config.toml
model = "sound classifier"
dataset = "acted Russian speech (Dusha)"
train_examples = 26041
gain_aug_db = 10
time_shift_ms = 50
n_mels = 64
hop_length = 160
input = "log_mel"
spec_augment = false
win_length = 512
targets = ["emotion"]
num_classes = 4
arch = "ecapa_tdnn"
norm = "batchnorm"
hidden_act = "relu"
depths = [12]
kernel_size = 3
stem = "single"
widths = [320]
mixing = "mixup"
loss = "binary_cross_entropy"
head_dropout = 0.2
init = "trunc_normal_002"
optimizer = "adamw"
learning_rate = 0.0049
beta1 = 0.95
beta2 = 0.999
eps = 1e-10
max_grad_norm = 1.0
cautious_weight_decay = true
max_steps = 25400
batch_size = 64
epochs = 62.4
lr_schedule = "cosine"
final_lr_fraction = 0
warmup_steps = 2540
weight_decay = 0.03
Rows from block 7 of a small sound classifier, named by matrix and row number. Each number is 128 + 24 x the weight over its row's rms, rounded and kept within 0 to 255. All counts start at 0.
After each channel's rows are labels from the 100 clips, of 14976, where the channel reaches its highest value: "top examples" is what is common among them. Only what is clearly more common there than usual is listed. The data: acted Russian speech (Dusha). In brackets: how many of the 100.
# c30: last pointwise conv (model.blocks.7.c3.0.weight, 320x320x1), inputs 160-319

c30.233 [122 127 134 128  93 138 105 108  78 127  83 155 155 163 131 125 121 122 150 118 129 129 125 133 132  85 130 105 130 176 109  75 156 127 124 120 101 126 134 120 134 125 166 124 192 135 129 125 108 155 130 101 171 142 123 115 150 125  84 125 128  95 166 121 121 120 130 150 135 124 115  81 155 134  83  88 122 105 131  89 132 111  78 131 132 117 128 134 130 133 128 129 126 144 143 128 130 128 130  83 130 124 120 138  86 136  87 133 130  90 130  90 128 103  95 109 126 130 121  88 139 131 101 122 101 134  88 126 132 128 127  77 130 123 139 129  87 139 136  82 131 117  91 146 127 132  96  91 130 121 127 108  98 104 117 126 143  81 117 131]
top examples: emotion: neutral (96)

c30.62 [130 121 116 138  87 119  94 131  85 130  99 162 149 224 126 128 127 134 167 118 124 121 121 120 124  97 145 122 130 188 116  93 186 127 126 121 126 134 134 143 123 124 166 133 226 135 125 126 126 165 132 117 209 169 131 129 161 133  86 115 120 113 180 119 132 114 143 171 120 121 133  91 143 135  88  86 128  90 113 101 134  67  77 128 125 114 130 135 145 134 136 129 132 133 138 137 135 139 126 112 137 129 109 123 101 141  87 124 123  98 133  92 122 114  88 119 113 119 129  93 138 139 106 122 118 127  89 129 134 134 121 101 126 129 122 140  98 155 135 101 131 110 120 163 143 137 105 110 132 109 126 106 112 121 119 129 133  77 104 131]
top examples: emotion: neutral (94)

c30.147 [130 115 117 120 100 116 109 135 101 121 129 212 200 233 128 125 122 141 182 121 127 120 125 121 121 112 124 117 115 200 113 103 194 143 126 128 137 129 121 154 127 121 202 131 225 124 134 116 117 163 118 150 220 176 102 116 164 127 109 112 129 124 189 133 123 110 140 166  99 118 139 115 138 113 125 110 128 103  98 111 136  63 106 126 118 107 135 131 122 124 126 119 133 129 125 116 123 114 128 119 129 126 115 118 111 121 113 116 127 131 127 123 118 133 113 124 116 124 130 111 127 129 124 123 133 120 119 114 118 137 101 121 125 129 120 135 121 137 121 125 130 126 108 152 127 124 122 120 124 111 114 110  92 137 111 114 129  97 126 120]
top examples: emotion: neutral (75)

c30.271 [124 120 114 128 123 116 138 121 108 120 102  75  80  83 124 119 131 120 102  80 115 128 125 120 126 109 130  75 125  84  93 127  86  99 140 122  81 126 137  83 124 123  88 114  88 119 128 127 120 106 138  60  63 107  92 105 102 125  96 149 131  98 100 120 121 133 109 105 136 141 115  99  99 126  82  77 121  97 103  94 134 194  70 123 132  96 137 137 126 125 117 128 130 125 115 137 119 128 130 132 134 132 130 134 109 141 110 125 114  80 139  83 143  73  91 114 117 123 120 104 122 126 111 108  98 130 105 126 139 107 124  92 131 126 126 133  99 136 125  99 140 131 114 105 140 129  74  99 129 123 125 118 117  90 117 123 122  72 125 132]
top examples: emotion: sad (65)

c30.172 [123 123 116 133  93 124 116 124  74 125 125 142 147 165 125 139 119 143 137 106 137 166 135 118 128  94 119 111 127 115  87 104 142 134 136 138  70 113 119 124 123 138 166 117 110 140 133 129 142 117 125  68 170 136 112  83 116  88  80  73 130 140 128 122 118  82 126 123 137 138 122 107 129 123  88 116 114 115  57  54 132 155  71 122 144 124 138 169 138 120 106 132 132 140 113 136 118 117 160 108 157 102 123 125 121 122 103 119 116 100 126  69 146  99 126 118 110 143 126  93 141 105 116 100  59 128 109 131 136  85 140  47 122 126 133 118 116 133 132 141 152 127  98  52 136 127 130 129 159 115 144 122 101 112 123 127 127  48 117 132]
top examples: emotion: neutral (75)

c30.64 [ 99 116 114 122 123 116 126 106 120 129 142  80  68  69 115 119 127 114  75  81 119 129 126 114 119 142 127 100 126  72 116 129  91 101 127 122  82 119 128  92 125 108  78 113  64 128 125 125  75  83 114  56  69  74 102 119  96 129 135 129 128 131  81 122 119 106 110  92 119 126 118 123 112 122 134 132 128 114  89 143 136 212 129 126 128 107 128 126 125 122 114 132 134 130 108 128 120 131 128 120 125 129 122 116 124 128 124 125 125 130 123 130 119 117 141 116 109 130 125 123 126 131 129 125 119 130 110 128 127  94 115 149 124 121 114 131 127 150 122 149 122 123 107  99 129 118 128 121 115 129 129 109 120 111 117 130 119 117 123 120]
top examples: emotion: neutral (72)

c30.31 [162 161 167 151 126 154 169 155 126 156 105 132 130 130 154 155 160 155 136 177 160 139 161 157 162 136 125 167 148 133 180 130 137 129 117 149 177 151 149 171 156 170 138 162 136 160 147 166 168 133 150 182 161 129 169 168 123 143 160 135 152 132 123 157 164 157 152 123 129 165 155 120 154 155 142 167 160 171 180 149 132 125 174 123 131 198 136 141 133 130 121 128 160 160 158 126 125 124 131 122 130 126 132 119 121 128 125 162 164 164 135 163 172 164 147 172 162 122 130 134 126 128 128 165 151 130 123 130 129 179 160 124 136 184 146 126 140 121 152 107 133 191 185 146 129 129 139 132 136 169 131 198 196 144 168 147 139 178 143 147]
top examples: emotion: positive (85)

c30.4 [126 101 123 158 121 142 108 124 143 130 134  90 101  98 114 146 135 124 111  94 133 135 122 124 114  87 140 102 148 107 125 127 104 130 127 138  93 128 142  97 135 123 116 121  83 162  99 136 129 116 109  94 109 117 106  86 120 113  86 119 129 130 104 120 131 116 108 131 174 135 128 119 134 131  62 114 126 103 111  27 129 199  81 136 136 116 150 142 150 166 137 111 139 138 131 145 135 136 182 121 140 146 131 124 113 122 139 126 116 123 153  73 126 102 103 111 127 136 133 109 151 127  94 115 102 152 113 143 158  87 129  70 146 122 126 147 121 147 174 115 142 123 109 109 120 164 129 133 144 129 145 123 114 102 112 135 113  92 125 146]
top examples: emotion: neutral (68)

c30.82 [147 133 122 128 101 129 104 155 111 134 108 147 130 166 117 140 126 154 186 142 124 130 120 135 123 117 130 133 133 199 115 112 186 105 133 129 148 121 124 158 130 133 140 129 213 136 134 123 147 152 126 166 210 184 100 113 167 123  96 132 127 108 176 127 125 126 151 167 129 132 143 112 136 126 106  91 119  93  96  95 132  62 101 129 126 111 135 134 132 133 166 129 135 132 153 128 132 129 132 107 134 125 128 134 114 131 109 127 138 112 131 108 131 117 110 117 161 134 134  97 130 160 114 115 131 126 126 133 134 145 127  95 135 128 126 138 107 148 130 106 134 129 102 174 127 131  99 113 134 131 122 121 127 132 113 129 137  90 135 130]
top examples: emotion: angry (74)

c30.193 [145 121 125 124  95 126 101 149  91 123 103 156 149 183 121 134 143 143 175 169 124 128 132 136 125  96 130 120 126 171 127  81 177 122 122 122 144 126 129 162 125 126 166 136 173 124 128 158 135 187 117 167 167 154 130 124 152 175 105 152 125 101 171 122 116 153 159 184 150 137 142  89 182 136 133  93 142 115 152 113 135  79 117 123 124 119 122 134 127 118 130 126 126 143 155 120 128 136 123 105 124 131 135 122  89 124 101 130 137 118 120 128 123 128 104 111 155 129 131 113 114 143 106 133 152 128 115 116 127 164 124 110 125 133 132 131 122 153 123 106 124 125 124 180 126 125 110 101 123 124 118 125 121 144 129 123 148  99 126 123]
top examples: emotion: angry (54)

c30.305 [116 130 123 115 142 106 135 101 118 119 142  69  70  53 124 105 127  99  65 102 110 117  99 116 121 129 128 121 120  50 122 140  53  92 132 115  87 127 132  89 125 102  61 100  50 123 126 124 102  85 112  77  42  64 105 127  67 131 125 129 121 130  54 127 117 109  99  70 123 127 103 128 117 121 131 117 125 122 110 133 127 228 131 120 131 119 133 117 116 120 113 125 139 123 121 111 128 118 122 131 125 128 118 123 143 123 126 130 128 131 124 139 107 130 137 117 124 122 124 143 126 130 122 119 122 121 120 117 124 114 105 142 119 128 126 128 123 126 110 145 121 122 116  98 125 122 130 137 116 124 123 105 121 106 128 123 124 128 117 117]
top examples: emotion: positive (61)

c30.143 [120 111 102 138 127 111  81 135 142 125 109 146 139 163 122 133 115 139 154  57 124 140 126 129 100 131 139  93 150 155  86 143 153 139 145 110  70 108 136 108 130 136 145 115 189 132 117 115 110 124 132  80 229 158  96 113 158 125 108 132 122 126 153 117 115 151 124 152 147 109 111 142 110 150 125  66 124  83  46 132 137 108  65 144 135  99 148 118 130 142 137 106 130 125 108 136 122 121 131 125 146 125 137 131 148 139 123 113 126 126 142 127 123 132 118 108 100 131 109 115 128 132 129  80 111 117 135 157 121  90 135 146 149 129 124 134 122 156 134 130 122 132  79 137 121 152 105 133 161 120 120 102  67 125  98 120 112  44 118 129]
top examples: emotion: angry (63)

c30.88 [131 123 123 132  97 127  99 130  95 127 111 171 171 219 120 131 129 134 167 108 126 135 122 133 118  94 135 113 126 181 126  97 192 125 127 126 119 126 130 134 135 130 200 127 227 134 122 129 112 167 123 120 226 183 106 132 177 115  79 110 123 102 188 125 117 106 141 182 127 123 129  95 143 127 100  92 116 104 106 116 119  83  74 127 128 115 131 125 139 128 130 146 119 126 131 127 134 121 132  98 128 124 125 131 103 132 105 125 117  98 122  90 125 111  97 117 120 130 128  95 139 116 113 126 103 123  97 131 138 129 115 100 127 123 120 138  98 145 129  96 131 124 116 137 126 126  96 106 132 124 117 112 106  99 118 132 122  80 122 123]
top examples: emotion: neutral (95)

c30.182 [122 131 118 133  92 120  93 121  86 121  91  83  88  94 123 117 134 112  85 117 122 126 124 123 129  97 125 116 123  91 116  93  89  94 139 114 116 130 125 118 125 136  91 117  84 125 127 125 130  93 124  94  80 100 119 129  89 127  99 122 128  91  91 119 126 120 107 102 114 122 108  91 125 120 105  91 123  90 115 102 128 179  96 121 125 113 125 113 125 122 117 129 125 120 119 125 119 129 118  90 118 120 124 122  94 123  92 125 128 104 121  93 120 102 108 115 104 116 128  89 128 125  85 117  86 110  95 110 129 107 125 109 118 127 123 135  90 141 121 103 127 123 123 103 139 127  94  89 126 128 106 125 121  89 118 124 123  91 115 126]
top examples: emotion: sad (56)

c30.134 [ 93 124 115 120 125 122 114  91 119 117 129  88  82  65 124 111 126  99  67  85 114 127 111 109 123 131 126 114 125  82 121 124  77 102 129 120  83 122 122  91 135 127  73 100  59 122 133 126  95  75 125  72  66  75 103 129  75 118 123 129 130 142  73 114 118 116  88  74 112 124  91 123 120 122 134 122 114 112  93 131 133 213 119 133 123 115 118 126 124 127 107 127 117 124 107 129 129 128 124 116 129 128 130 118 137 135 133 136 124 134 128 120 125 131 131 118  97 135 128 124 127 117 134 118 108 130 125 132 123  92 125 133 121 123 128 125 127 135 130 142 128 127 118  93 132 128 119 128 119 123 126 115 121 113 114 126 122 109 116 130]
top examples: emotion: neutral (88)

c30.269 [171 150 136 143 134 145 140 168 133 144 124 170 144 169 150 159 137 160 143 187 146 125 148 148 138 145 133 180 136 181 146 138 168 143 134 141 195 133 124 159 134 140 149 161 184 149 142 143 155 164 141 212 151 157 168 135 157 122 160 120 131 131 163 152 144 106 166 156 125 128 159 122 132 144 132 138 140 161 162 128 146  51 171 131 128 133 133 131 134 125 153 129 133 140 143 128 132 134 127 141 134 136 132 132 140 136 126 121 154 129 135 140 134 148 139 169 163 131 149 137 133 150 130 137 150 133 125 133 130 150 135 124 131 133 120 128 119 134 118 123 132 131 142 156 138 132 134 137 135 139 133 131 148 139 157 132 130 160 144 125]
top examples: emotion: positive (86)

c30.108 [122 120 129 125  97 115 101 110  89 122  97  97  94  89 127 106 130 105  94  98 118 115 105 121 128 109 126 121 126  85 121  97  90  91 128 129 113 123 121 106 118 128 101 100  85 125 131 127  94  93 124  81  85  91 105 121  83 137 108 133 130 109  73 118 121 121  96  80 120 121 109  89 122 127 103  90 128  91 111 101 128 185 103 122 124 122 115 117 126 123 115 125 131 128 114 113 125 129 121 100 120 132 125 127  92 130  97 125 120 104 121 107 115  90 107 126 110 122 122  95 120 125 101 128  99 123  91 117 127 106 117 108 120 116 127 140 104 145 129 105 125 118 124  95 131 127 103  94 119 131 132 128 114  95 117 123 113  92 125 127]
top examples: emotion: neutral (61)

c30.66 [117 113 122 123 146 120 128 120 172 113 129 136 128 130 116 112 103 114 133 100 119 126 117 115 111 176 128 100 123 135  99 160 127 132 128 117 104 117 110 140 120 127 124 107 131 124 120 109 119 127 110  94 112 128 103 149 129 179 170 172 126 147 123 120 104 182 114 129 134 112 114 147 114 122 174 140 104 132 101 187 134 129 116 135 130 110 126 123 130 136 136 127 126 112 117 124 124 141 127 170 130 127 133 133 172 131 168 133 105 161 129 155 123 168 171 113 110 128 119 165 125 133 174 108 168 131 171 122 129 148 122 172 125 110 121 133 181 127 125 134 128 121 115 167 125 127 115 171 123 107 125  86  99 169 109 120 125 142 121 129]
top examples: emotion: positive (87)

c30.186 [188 149 125 126 109 127 110 187 100 120 120 123 113 133 155 161 130 175 180 159 132 123 147 180 136 120 127 178 133 154 118 112 166  92 125 132 214 126 142 206 120 124 124 166 170 123 126 148 196 151 124 216 153 160 156 121 156 137 112 140 130 123 185 140 165 138 176 159 122 151 164 112 145 131 126 121 151  97 128 130 148  61 116 126 120 120 119 144 126 131 194 125 121 157 174 126 127 137 127 131 123 135 119 126 117 126 111 123 165 128 125 130 118 167 121 118 183 123 130 120 125 165 119 127 178 122 114 128 126 203 116 123 135 109 130 130 107 140 124 126 125  97 111 196 125 127 139 132 114 120 124 122 117 129 142 119 159 114 121 124]
top examples: emotion: angry (97)

c30.48 [140 121 134 130 108 137 107 143  94 124  99 161 161 180 122 133 137 151 177 137 131 119 128 140 130 100 135 115 133 204 122 103 181 128 136 134 151 135 141 164 131 123 158 129 217 133 137 129 130 153 128 157 204 187 102 122 172 127  96 129 137 107 178 133 124 129 156 180 142 132 138  94 126 125 107  89 130  95 103  93 131  61 105 131 135 110 133 129 136 146 147 133 126 139 133 134 126 128 129 113 136 137 124 128 107 127 111 122 127 117 134 115 122 124 100 127 134 142 126  97 133 142 114 119 116 128 118 135 143 134 128 104 125 124 135 133 108 148 133  94 144 132 109 149 125 139 111 112 131 119 124 124 134 132 125 135 127 102 135 128]
top examples: emotion: angry (53)

c30.86 [137 129 119 120 108 124 111 134  96 126 119 228 211 229 123 138 122 138 185 127 130 125 126 125 116 121 121 107 130 203 117 111 192 158 128 121 131 120 114 151 124 121 216 132 211 130 125 134 119 172 125 143 203 188 109 113 164 127 118 116 129 117 181 128 126 116 143 178 119 128 137 110 146 122 121 104 127 111  99 130 134  71  98 126 123 127 117 129 121 125 126 124 138 122 129 117 129 130 128 110 125 134 124 119 110 124 112 127 113 122 125 118 122 143 131 111 112 122 134 114 124 127 127 121 142 123 123 115 123 140 117 123 116 125 115 128 129 134 125 115 130 122 124 159 120 108 125 125 114 122 128 125 119 143 118 126 129  96 128 122]
top examples: emotion: positive (56)

c30.267 [127 129 129 131 112 128  72 131  71 115 106 160 135 161 126 119 131 143 175  86 126 123 124 135 130 117 137 113 133 179  75  96 174 128 121 129 114 116 143 111 125 127 138 117 207 124 121 116 105 141 120 102 168 160  80 100 156 104 106 111 125 126 182 120 124  76 142 162  96 138 128 102 116 137 112  99 116  85  55 100 132  81  81 122 121 101 126 136 146 131 146 133 140 124 109 135 132 126 131 106 133 143 124 133 121 127 102 133 132 111 127 105 132 117 108 113 108 133 140 112 127 151 113 128 104 135  96 128 133  94 135 105 131 131 137 133  94 120 125 115 136 130 104 105 122 129 126 119 130 146 134 129 113  95 131 126 130  72 137 149]
top examples: emotion: positive (77)

c30.216 [138 133 120 129 125 111 113 130  90 137  84 171 161 169 129 121 122 131 153 113 124 128 128 130 124 141 136  85 128 162 109 116 156 139 135 140  84 119 110 135 128 121 156 130 182 138 112 104 127 138 128  99 190 156  94 108 147 123 120 127 126 146 163 135 116 123 142 142 126 113 131 122 137 132 134  99 121  93  84 126 122 106 103 135 129  84 127 133 141 131 128 133 104 123 122 129 128 121 126 120 135 135 125 127 135 127 124 133 128 122 144 122 133 114 108 114 114 136 129 102 131 124 129 124 122 139 123 134 139 115 136  92 137 122 138 127 113 135 133 119 137 134 111 137 131 136 117 123 131 129 135 117  92 141 100 134 133  74 124 138]
top examples: emotion: angry (64)

c30.77 [137 110 121 125 105 120 108 145  96 118 119 167 160 199 116 139 130 148 171 122 109 125 129 140 120 124 128 128 124 200 119  95 205 139 124 119 137 120 127 149 127 120 177 130 221 126 126 118 129 189 122 150 206 195  98 124 183 117 110 111 120 121 196 123 109 102 154 192 115 124 145 106 148 124 121 107 114  99  99 124 122  69 104 125 124 124 115 121 126 126 139 115 133 116 133 124 124 127 126 103 128 129 131 128 114 122 113 123 122 114 123 118 120 135 118 113 123 131 131 114 128 133 113 117 130 121 107 123 126 151 122 129 122 125 125 131 118 147 125 122 125 124 123 167 127 119 109 111 122 122 127 122 114 117 113 123 120  94 125 126]
top examples: emotion: neutral (87)