config = dict(
    train_examples=26041,
    n_mels=64,
    hop_length=160,
    targets=['emotion'],
    arch='ecapa_tdnn',
    norm='batchnorm',
    hidden_act='relu',
    widths=[320],
    head_dropout=0.2,
    eps=1e-10,
    max_grad_norm=1.0,
    cautious_weight_decay=True,
    max_steps=25400,
    warmup_steps=2540,
    weight_decay=0.03,
)
Rows from block 7 of a small sound classifier, named by matrix and row number. Each number is 128 + 32 x the weight over its row's rms, rounded and kept within 0 to 255. All counts start at 0. After the name is the row's rms in percent of the matrix's.
After each channel's rows are labels from the 100 clips, of 14976, where the channel reaches its highest value: "loudest" is the band of the loudest frequency at the time of the peak. Only what is clearly more common there than usual is listed. The data: acted Russian speech (Dusha). In brackets: how many of the 100.
# c30: last pointwise conv (model.blocks.7.c3.0.weight, 320x320x1), inputs 0-159

c30.146 053 [103 109 152  76 104 196  81 105  85 106 101 116 113  63 117 194 159  83 125 151 143  80 120 206 104 163 141 193 103  95 133  54  20 170 103  78  63 139  75  91 119  88 122 108 168  93  99  59 103 194 124 110  88 103  87  76 113  73 109  43  74  82 105 123  91 101  47  87 117  82  62 145  85 118 145  95 121 151 105 125 114 128 115 102 107 137 157 104 117 132 102 120 141 124 146 138 110 140 142 149 128 123 128 125 134 158 116 125 116 135 130  89 109  93 107 131 121 118 132 112 111 124 158 103 121 102 123 102 116 156 111 133 120 104 149 119 124 103 112 106 101 135 121 140 101  92 111 115 101 130 112 145  48 117 116 119 129 137  90 104]
loudest: 1000 to 2000 Hz (33)

c30.92 070 [ 64 119 145  92 133 204  82 117 129  52  87  68  85 116 115 202 155 165 122  76  81  87  81 206  73 180 136 217 124  69  79  77 104 137  88  49  86 112  76  65 146 118 161 175 145  98  87 168 185 116 118 118  72  87  76 116  98 114 102 181  89 116 126 100  78  76 123  75 118  84 193 128  90  98 134 102 185 127  71  98  78  84  98 116 119  89 113  97 120 100 126 110  80 148 114 127 109 102  74 116 123 113 121  74  76 128  85 129  75 143 105 132 109 134  93 103 107  83 103  93 100 109 122 112 128  99 109 113  92 106 103 111  83  81 118 103  95  79 111  73  96 105 115 124 100  77  72  90 115 117 103 120  90 112  70 113 131  70 116 110]
loudest: 500 to 1000 Hz (50)

c30.304 066 [136 118 118  94 133  69 150 101  70 137 126 114 134 107 136  81 106  77 142 147 171 136 171  68 158  29  96   0  80 140 144 141  94 132 132 134  72 132  52 123 143 122  69  47 146 129 124  40  72 167 139 109 135 134 163  80 176 115 142  52 115 107 116 130 148 146  40 127 136 123   0 135 173 115 120 107  57 131 150 142 164 190 117 166 132 148  66 174 131 185 111  86 182  86 116 116 138 132 202 141 107 138 137 165 157 112 145 124 143 106 144  98 125 145 146 140 121 158 174 144 130 141  90 156 114 166 134 125 123 160 103 127 164 181 152 157 162 148 148 182 167 129 127  83 133 169 148 170 152 122 166  92  80 125 161 159 114 155 167  82]
loudest: 250 to 500 Hz (46)

c30.37 104 [124 152 162 130 132 165 152 146 156 116 188 152 148 151 155 165 152 177 126 143  86  88 126 172 156 170 152 199 182 121 153 157 161 128 139 152 118 137 153 153 154 152 219 179 132 153 158 204 176 134 121 157 150 145  53 150 155 151 151 206 155 148 152 118  98 139 182 147 121 162 211 134  74 137 134 141 239 133 168 133 154 144 136 147 113 157 165 147 108 138 121 198 153 169 154 123 115 121 155 149 124 130 148 139 153 135 166 122 143 170 141 121 127 155 157 116 113 143 149 109 121 141 161 148 132 160 130 125 122 151 120 130 146 148 150 140 156 145 121 136 150 140  95 199 119 161 123 134 150 152 154 126 129 112 152 139 126 128 140 189]
loudest: 250 to 500 Hz (45)

c30.217 089 [ 61 101 104  77 125  72 105  83  77  78  99  88 124 117  96  82  89  70 125 144 182 144 186  86 141  53 104  63  75 106 131 115  74 122 147 115  73 127  62 104 127 124  62  74 134 142 114  60  83 139 127 103 145 105 198  78 184 111 115  55 127 104  94 121 152 126  66 102 126 116  36 130 190 112 114  98  68 151 154 151 151 132 118 159 129 138  75 130 127 145 130  72 138 104 107 125 139 125 139 128 130 126 129 124 155 128 105 125 133  78 137 134 112 136 137 147 124 157 138 142 127 110 107 151 126 143 131 132 121 143 136 108 131 146 141 146 147 140 147 129 140 146 133  58 122 136 147 145 146 103 140 127 133 113 138 146 118 129 146  33]
loudest: 250 to 500 Hz (42)

c30.109 104 [102 105 153 107 114 154  69 125 144  78  82 131  95  89 132 146 132 145 104  95 116 116 104 120  90 164 137 149 143 105  89  80  57 144  94  75  85  90  99  88 142 144 136 144 152  82  88 128 127 118  83 100  63  96 105 112 103  85  79 121  90 132 133  97 126  72 112  44 122  66 144 110 119 112 135  89 139 131  88  82  84  67 134 105 126 102 154  78  89  90 134 142  77 152 155 116 126 115  91 115 132 116 113  75  79 135 110 118  97 122 106 129 121  92  83 121 126  72  92 124 101 135 161  78 128  88 120 107 104 124 123 110  66  93 115 101  72  90 118  68  55 127 115 164 112  56  90  91 117 141  85 125 114 120  93  99 107  77 103 154]
loudest: 500 to 1000 Hz (28)

c30.250 100 [ 92 114 177 161 114 198 107 118 130 108 117 128  99  99 115 186 188 133  95 105  71 136  68 158  98 174 169 171 159  93  89 104  77 118  92 113 137 102 143 107 165 166 242 205 115 109 100 185 148  93  91 103  88 102  58 121  71 112 100 156 105 175 135  85 105 109 152 100 112 101 190  95  71 116 135 107 241  93  88  75 103 101 125 112 115  85 169 108 109 101 116 190  92 162 155  95 117 109 101 127 102 118 106 106  98 121 132 128  80 172  75 130 115 141  93  89 118 101  90 119  96 156 170 102 130 101 110  91 125  90 120 151 103  97 101  98  86  81  86  99 102 102  83 178 108 107  87 101 104 168  91 116 121 125  58  89 128  97 108 170]
loudest: 500 to 1000 Hz (25)

c30.303 091 [ 89 109  94  75 107 116 131  84  65  67 148  94 121 116 122 129  83  83 120 134 188 130 189 135 179  78 104  70  61 110 133 136 120 135 123 136  66 108  25 120 113 111  33  57 137 131 143  67  64 118 108 121 150 126 158  70 201 126 142  53 116 105 105  94 128 125  28 125 135 125  45 115 169  91 135 108  37 125 204 141 147 145 114 135 131 176  90 121 155 142 134  76 154 110 113 140 132 117 152 132 143 131 145 120 157 135 154 116 141  81 132 135 136 112 152 135 118 122 137 131 136 112 108 151 140 155 139 145 133 173 131 115 137 137 131 130 151 149 159 113 157 146 130  46 120 147 134 134 132 111 143 141 125 136 160 140 130 127 131  28]
loudest: 250 to 500 Hz (42)

c30.25 079 [ 99 137 162 175 132 134 146 127 146 141 147 141 149 170 149 118 156 150 151 140 104 131 162 138 163 160 138 143 122 141 157 147  69 142 146 156  98 116 118 159 132 104 162 156 137 173 169 153  68 159 112 166 146 147 124  60 169 151 175 183 163 130 136 119 130 153  82 154 110 149 160 135 138 117 122 162 150 130 151 151 156 129 131 155  90  93 105 180  68 177  68 133 142 148 138  58 110 124 177 116  99 122 105 148 136  82 134 118  71 197 116 149 104 167 122 103 121 152 139 112 104 122 118 172 119 155 113 105 102  91  88 183 168 162 135 123 141 102 113 182 174 129 126 122 101 155 122 143 153 128 143  59 109  61 104 146  94 157 135 130]
loudest: 250 to 500 Hz (57)

c30.9 109 [ 92 139 107 118 139  77 150  83  67 108 151  79 155 151 163  88 111  73 121 165 174 140 181  66 166  38 107  46  61 123 162 155  98 132 157 156  46 149  44 148 143 153  76  49 151 154 159  66  43 155 129 151 147 149 195  63 167 147 148  48 152 127  93 138 169 144  44 143 121 155  75 142 179  72 137 146  80 149 180 168 129 100 117 116 110 121  66 119 116 118 130  78 116  97 112 117 145 125 120 117 139 120 121 126 121 120  94 131 121  70 127 129 120 107  97 143 121 111 124 144 136 117 100 118 130 124 138 129 120 124 114 131 122 121 129 115 121 110 136 108 124 161 153  42 112 113 131 117 125  89 112 118 116 126 100 120 120 114 115  42]
loudest: 250 to 500 Hz (63)

c30.312 104 [ 61  95 157 147  66 193  82  64  91  50  92  64  75  93  86 200 174 101 109  78  79 120  54 188  86 171 137 201 130  84  76  78  36 129  81  86  75  83  83  80 120 130 119 135 125  83  92 130 140  92  97 107  86  83 104  91  59  90  98 141  73 126  78  91 112  70 113  73 135  87 137  92  97  72 173  92 134  95  61  79  78 100 116  87 106  61 122 113 108  92 109 108  78 140 127 118 131 127  79  87 123 140 125  91  71 134  79 122  74 149  97 133 117 121  77 122 124 100  90 134 113 125 129  96 110  83 125 109 129  72 111 150 109  88  79  90  85  79 118 109  92  91 114 126 125  92  74  88  88 135  82 119 126 112  31  98 119  94  90 116]
loudest: 500 to 1000 Hz (36)

c30.206 097 [ 71 102 142 102  92 163  69 114 143  37  83 122 117  95 112 165 136 125 110  97 124  93  67 144  62 164 119 151 147 100  85  93  49 139  70  78  86  95  92  65 142 137 124 146 132  93  74 126 131 132  85 116  65  97  81 109  52  99  47  91  84 104 129  84 110  66 109  41 123  59 135 113 105 106 137  83 149 129  78  68 107  79 137  92 113 106 141  77 104  80 116 134  75 145 139 128 115 106  84 105 127 118 141  63  89 130 112 131  93 112 130 133 117  98  76  96 122  89  85 125 100 124 158  93 128  91 124 114  90 129 130  96  58  78 118  80  81  91  88  65  81 142 127 164 109  67  95  89 125 152  90 123 123 131  78  94 130  52  94 133]
loudest: 500 to 1000 Hz (31)

c30.296 075 [111 174 154 172 120 135 166 129 145 126 165 140 194 183 181 129 148 144 154 164  78 139 186 147 179 186 145 157 132 122 191 178  37 143 169 175 102 120 101 174 118 114 171 151 130 166 169 176  85 166  98 169 174 173 132  79 180 177 192 173 182 118 125 120 111 156  98 171 121 198 149 124 120 113 132 166 157 127 191 161 176  92 135 146 109 131 102 150  58 158  65 144 182 106 155  70 117 127 181 103  80 112 102 137 162  74 143 114  56 183 112 123 101 155 140 114 112 121 148 115  97 125  94 162 108 167 111 111 110  71  53 150 181 154 126 145 158 104 104 163 154  90 122 128 106 159 117 143 114 139 149  71 118  73  72 152  77 140 140 126]
loudest: 250 to 500 Hz (60)

c30.87 099 [163 171 156 144 131 192 166 158 167 106 176 131 163 160 176 182 160 202 123 153  96 107 119 197 160 207 147 220 177 111 144 151 191 114 140 157 152 118 149 147 152 175 207 201 119 146 182 210 187 129 100 168 136 181  62 166 134 166 162 213 153 143 143 104 100 142 181 153 119 163 180 119  98 137 120 154 245 136 167 153 154 122 136 138 140 146 149 126 132 137 152 195 151 161 145 152 127 119 147 132 148 138 176 134 145 126 189 136 143 166 149 106 131 111 144 129 116 129 139 142 151 139 142 138 144 157 154 173 128 131 132 126 115 140 130 140 161 142 163 125 166 133  97 204 127 144  98 138 143 166 140 150 130 143 147 138 143 125 138 139]
loudest: 250 to 500 Hz (58)

c30.41 117 [ 40  89  80  73  90  80  91  85  64  65 101  78 110  97 108  93  77  71 112 122 207 148 162  74 117  46 100  49  59 112 106  96  76 115 116  98  80  86  38 107 100 110  45  58 118 114  92  94  70 124 107  90  95  99 179  79 154 100  93  60  96  93  83 103 147 116  62  82 120  85  75 124 198  76 111  93  80 129 107 131 131 118 117 141 138 153  83 124 141 125 136  78 141 109  92 127 150 124 121 127 136 125 120 126 132 138 105 120 155  76 139 127 125 118 137 143 103 132 136 145 132 110 100 134 146 127 137 142 125 124 133 104 124 146 142 141 142 137 143 125 136 139 142  38 128 125 126 137 134  82 145 134 126 124 155 130 124 132 141  59]
loudest: 250 to 500 Hz (42)

c30.104 098 [122 145 163 144 141 165 145 153 172 134 187 163 141 133 136 173 173 191 131 148  89  92 116 170 160 180 161 194 190 116 143 154 133 132 132 154 149 137 167 158 158 149 222 182 115 145 157 197 169 144 120 135 147 149  68 142 142 149 137 191 137 145 152 135  80 150 186 148 121 151 223 137  88 133 124 140 244 140 154 145 154 148 138 155 109 155 177 147 125 137 136 212 152 174 149 121 116 124 149 150 135 125 134 143 150 134 175 130 153 169 137 129 120 141 153 100 133 154 150 117 125 138 174 149 145 152 102 122 117 152 136 122 148 150 139 148 150 143 107 150 154 151  94 188 133 159 137 153 143 168 150 132 129 121 168 152 127 151 147 188]
loudest: 250 to 500 Hz (45)

c30.116 089 [113 159 113 122 148  65 163 122  96 134 157 106 156 151 161  57 105 100 147 170 185 133 192  58 169  71 124  59  67 118 168 161 127 125 171 164 101 154  79 158 128 143  78  90 147 159 158  50  82 157 138 149 170 159 189 100 195 150 185  81 163 123 126 138 172 164  66 163 129 162  57 129 203 116 112 147  87 151 169 189 178 188 111 165 124 155  88 158 141 161 121  79 167 109 112 121 152 116 162 162 128 127 120 155 163 135 142 127 171  98 158 130 124 155 169 164 121 162 169 141 136 120 114 174 140 172 138 136 121 155 108 128 161 177 178 164 184 168 159 161 168 172 154  84 123 157 179 160 175 113 170 134 129 136 156 157 139 161 171  53]
loudest: 250 to 500 Hz (48)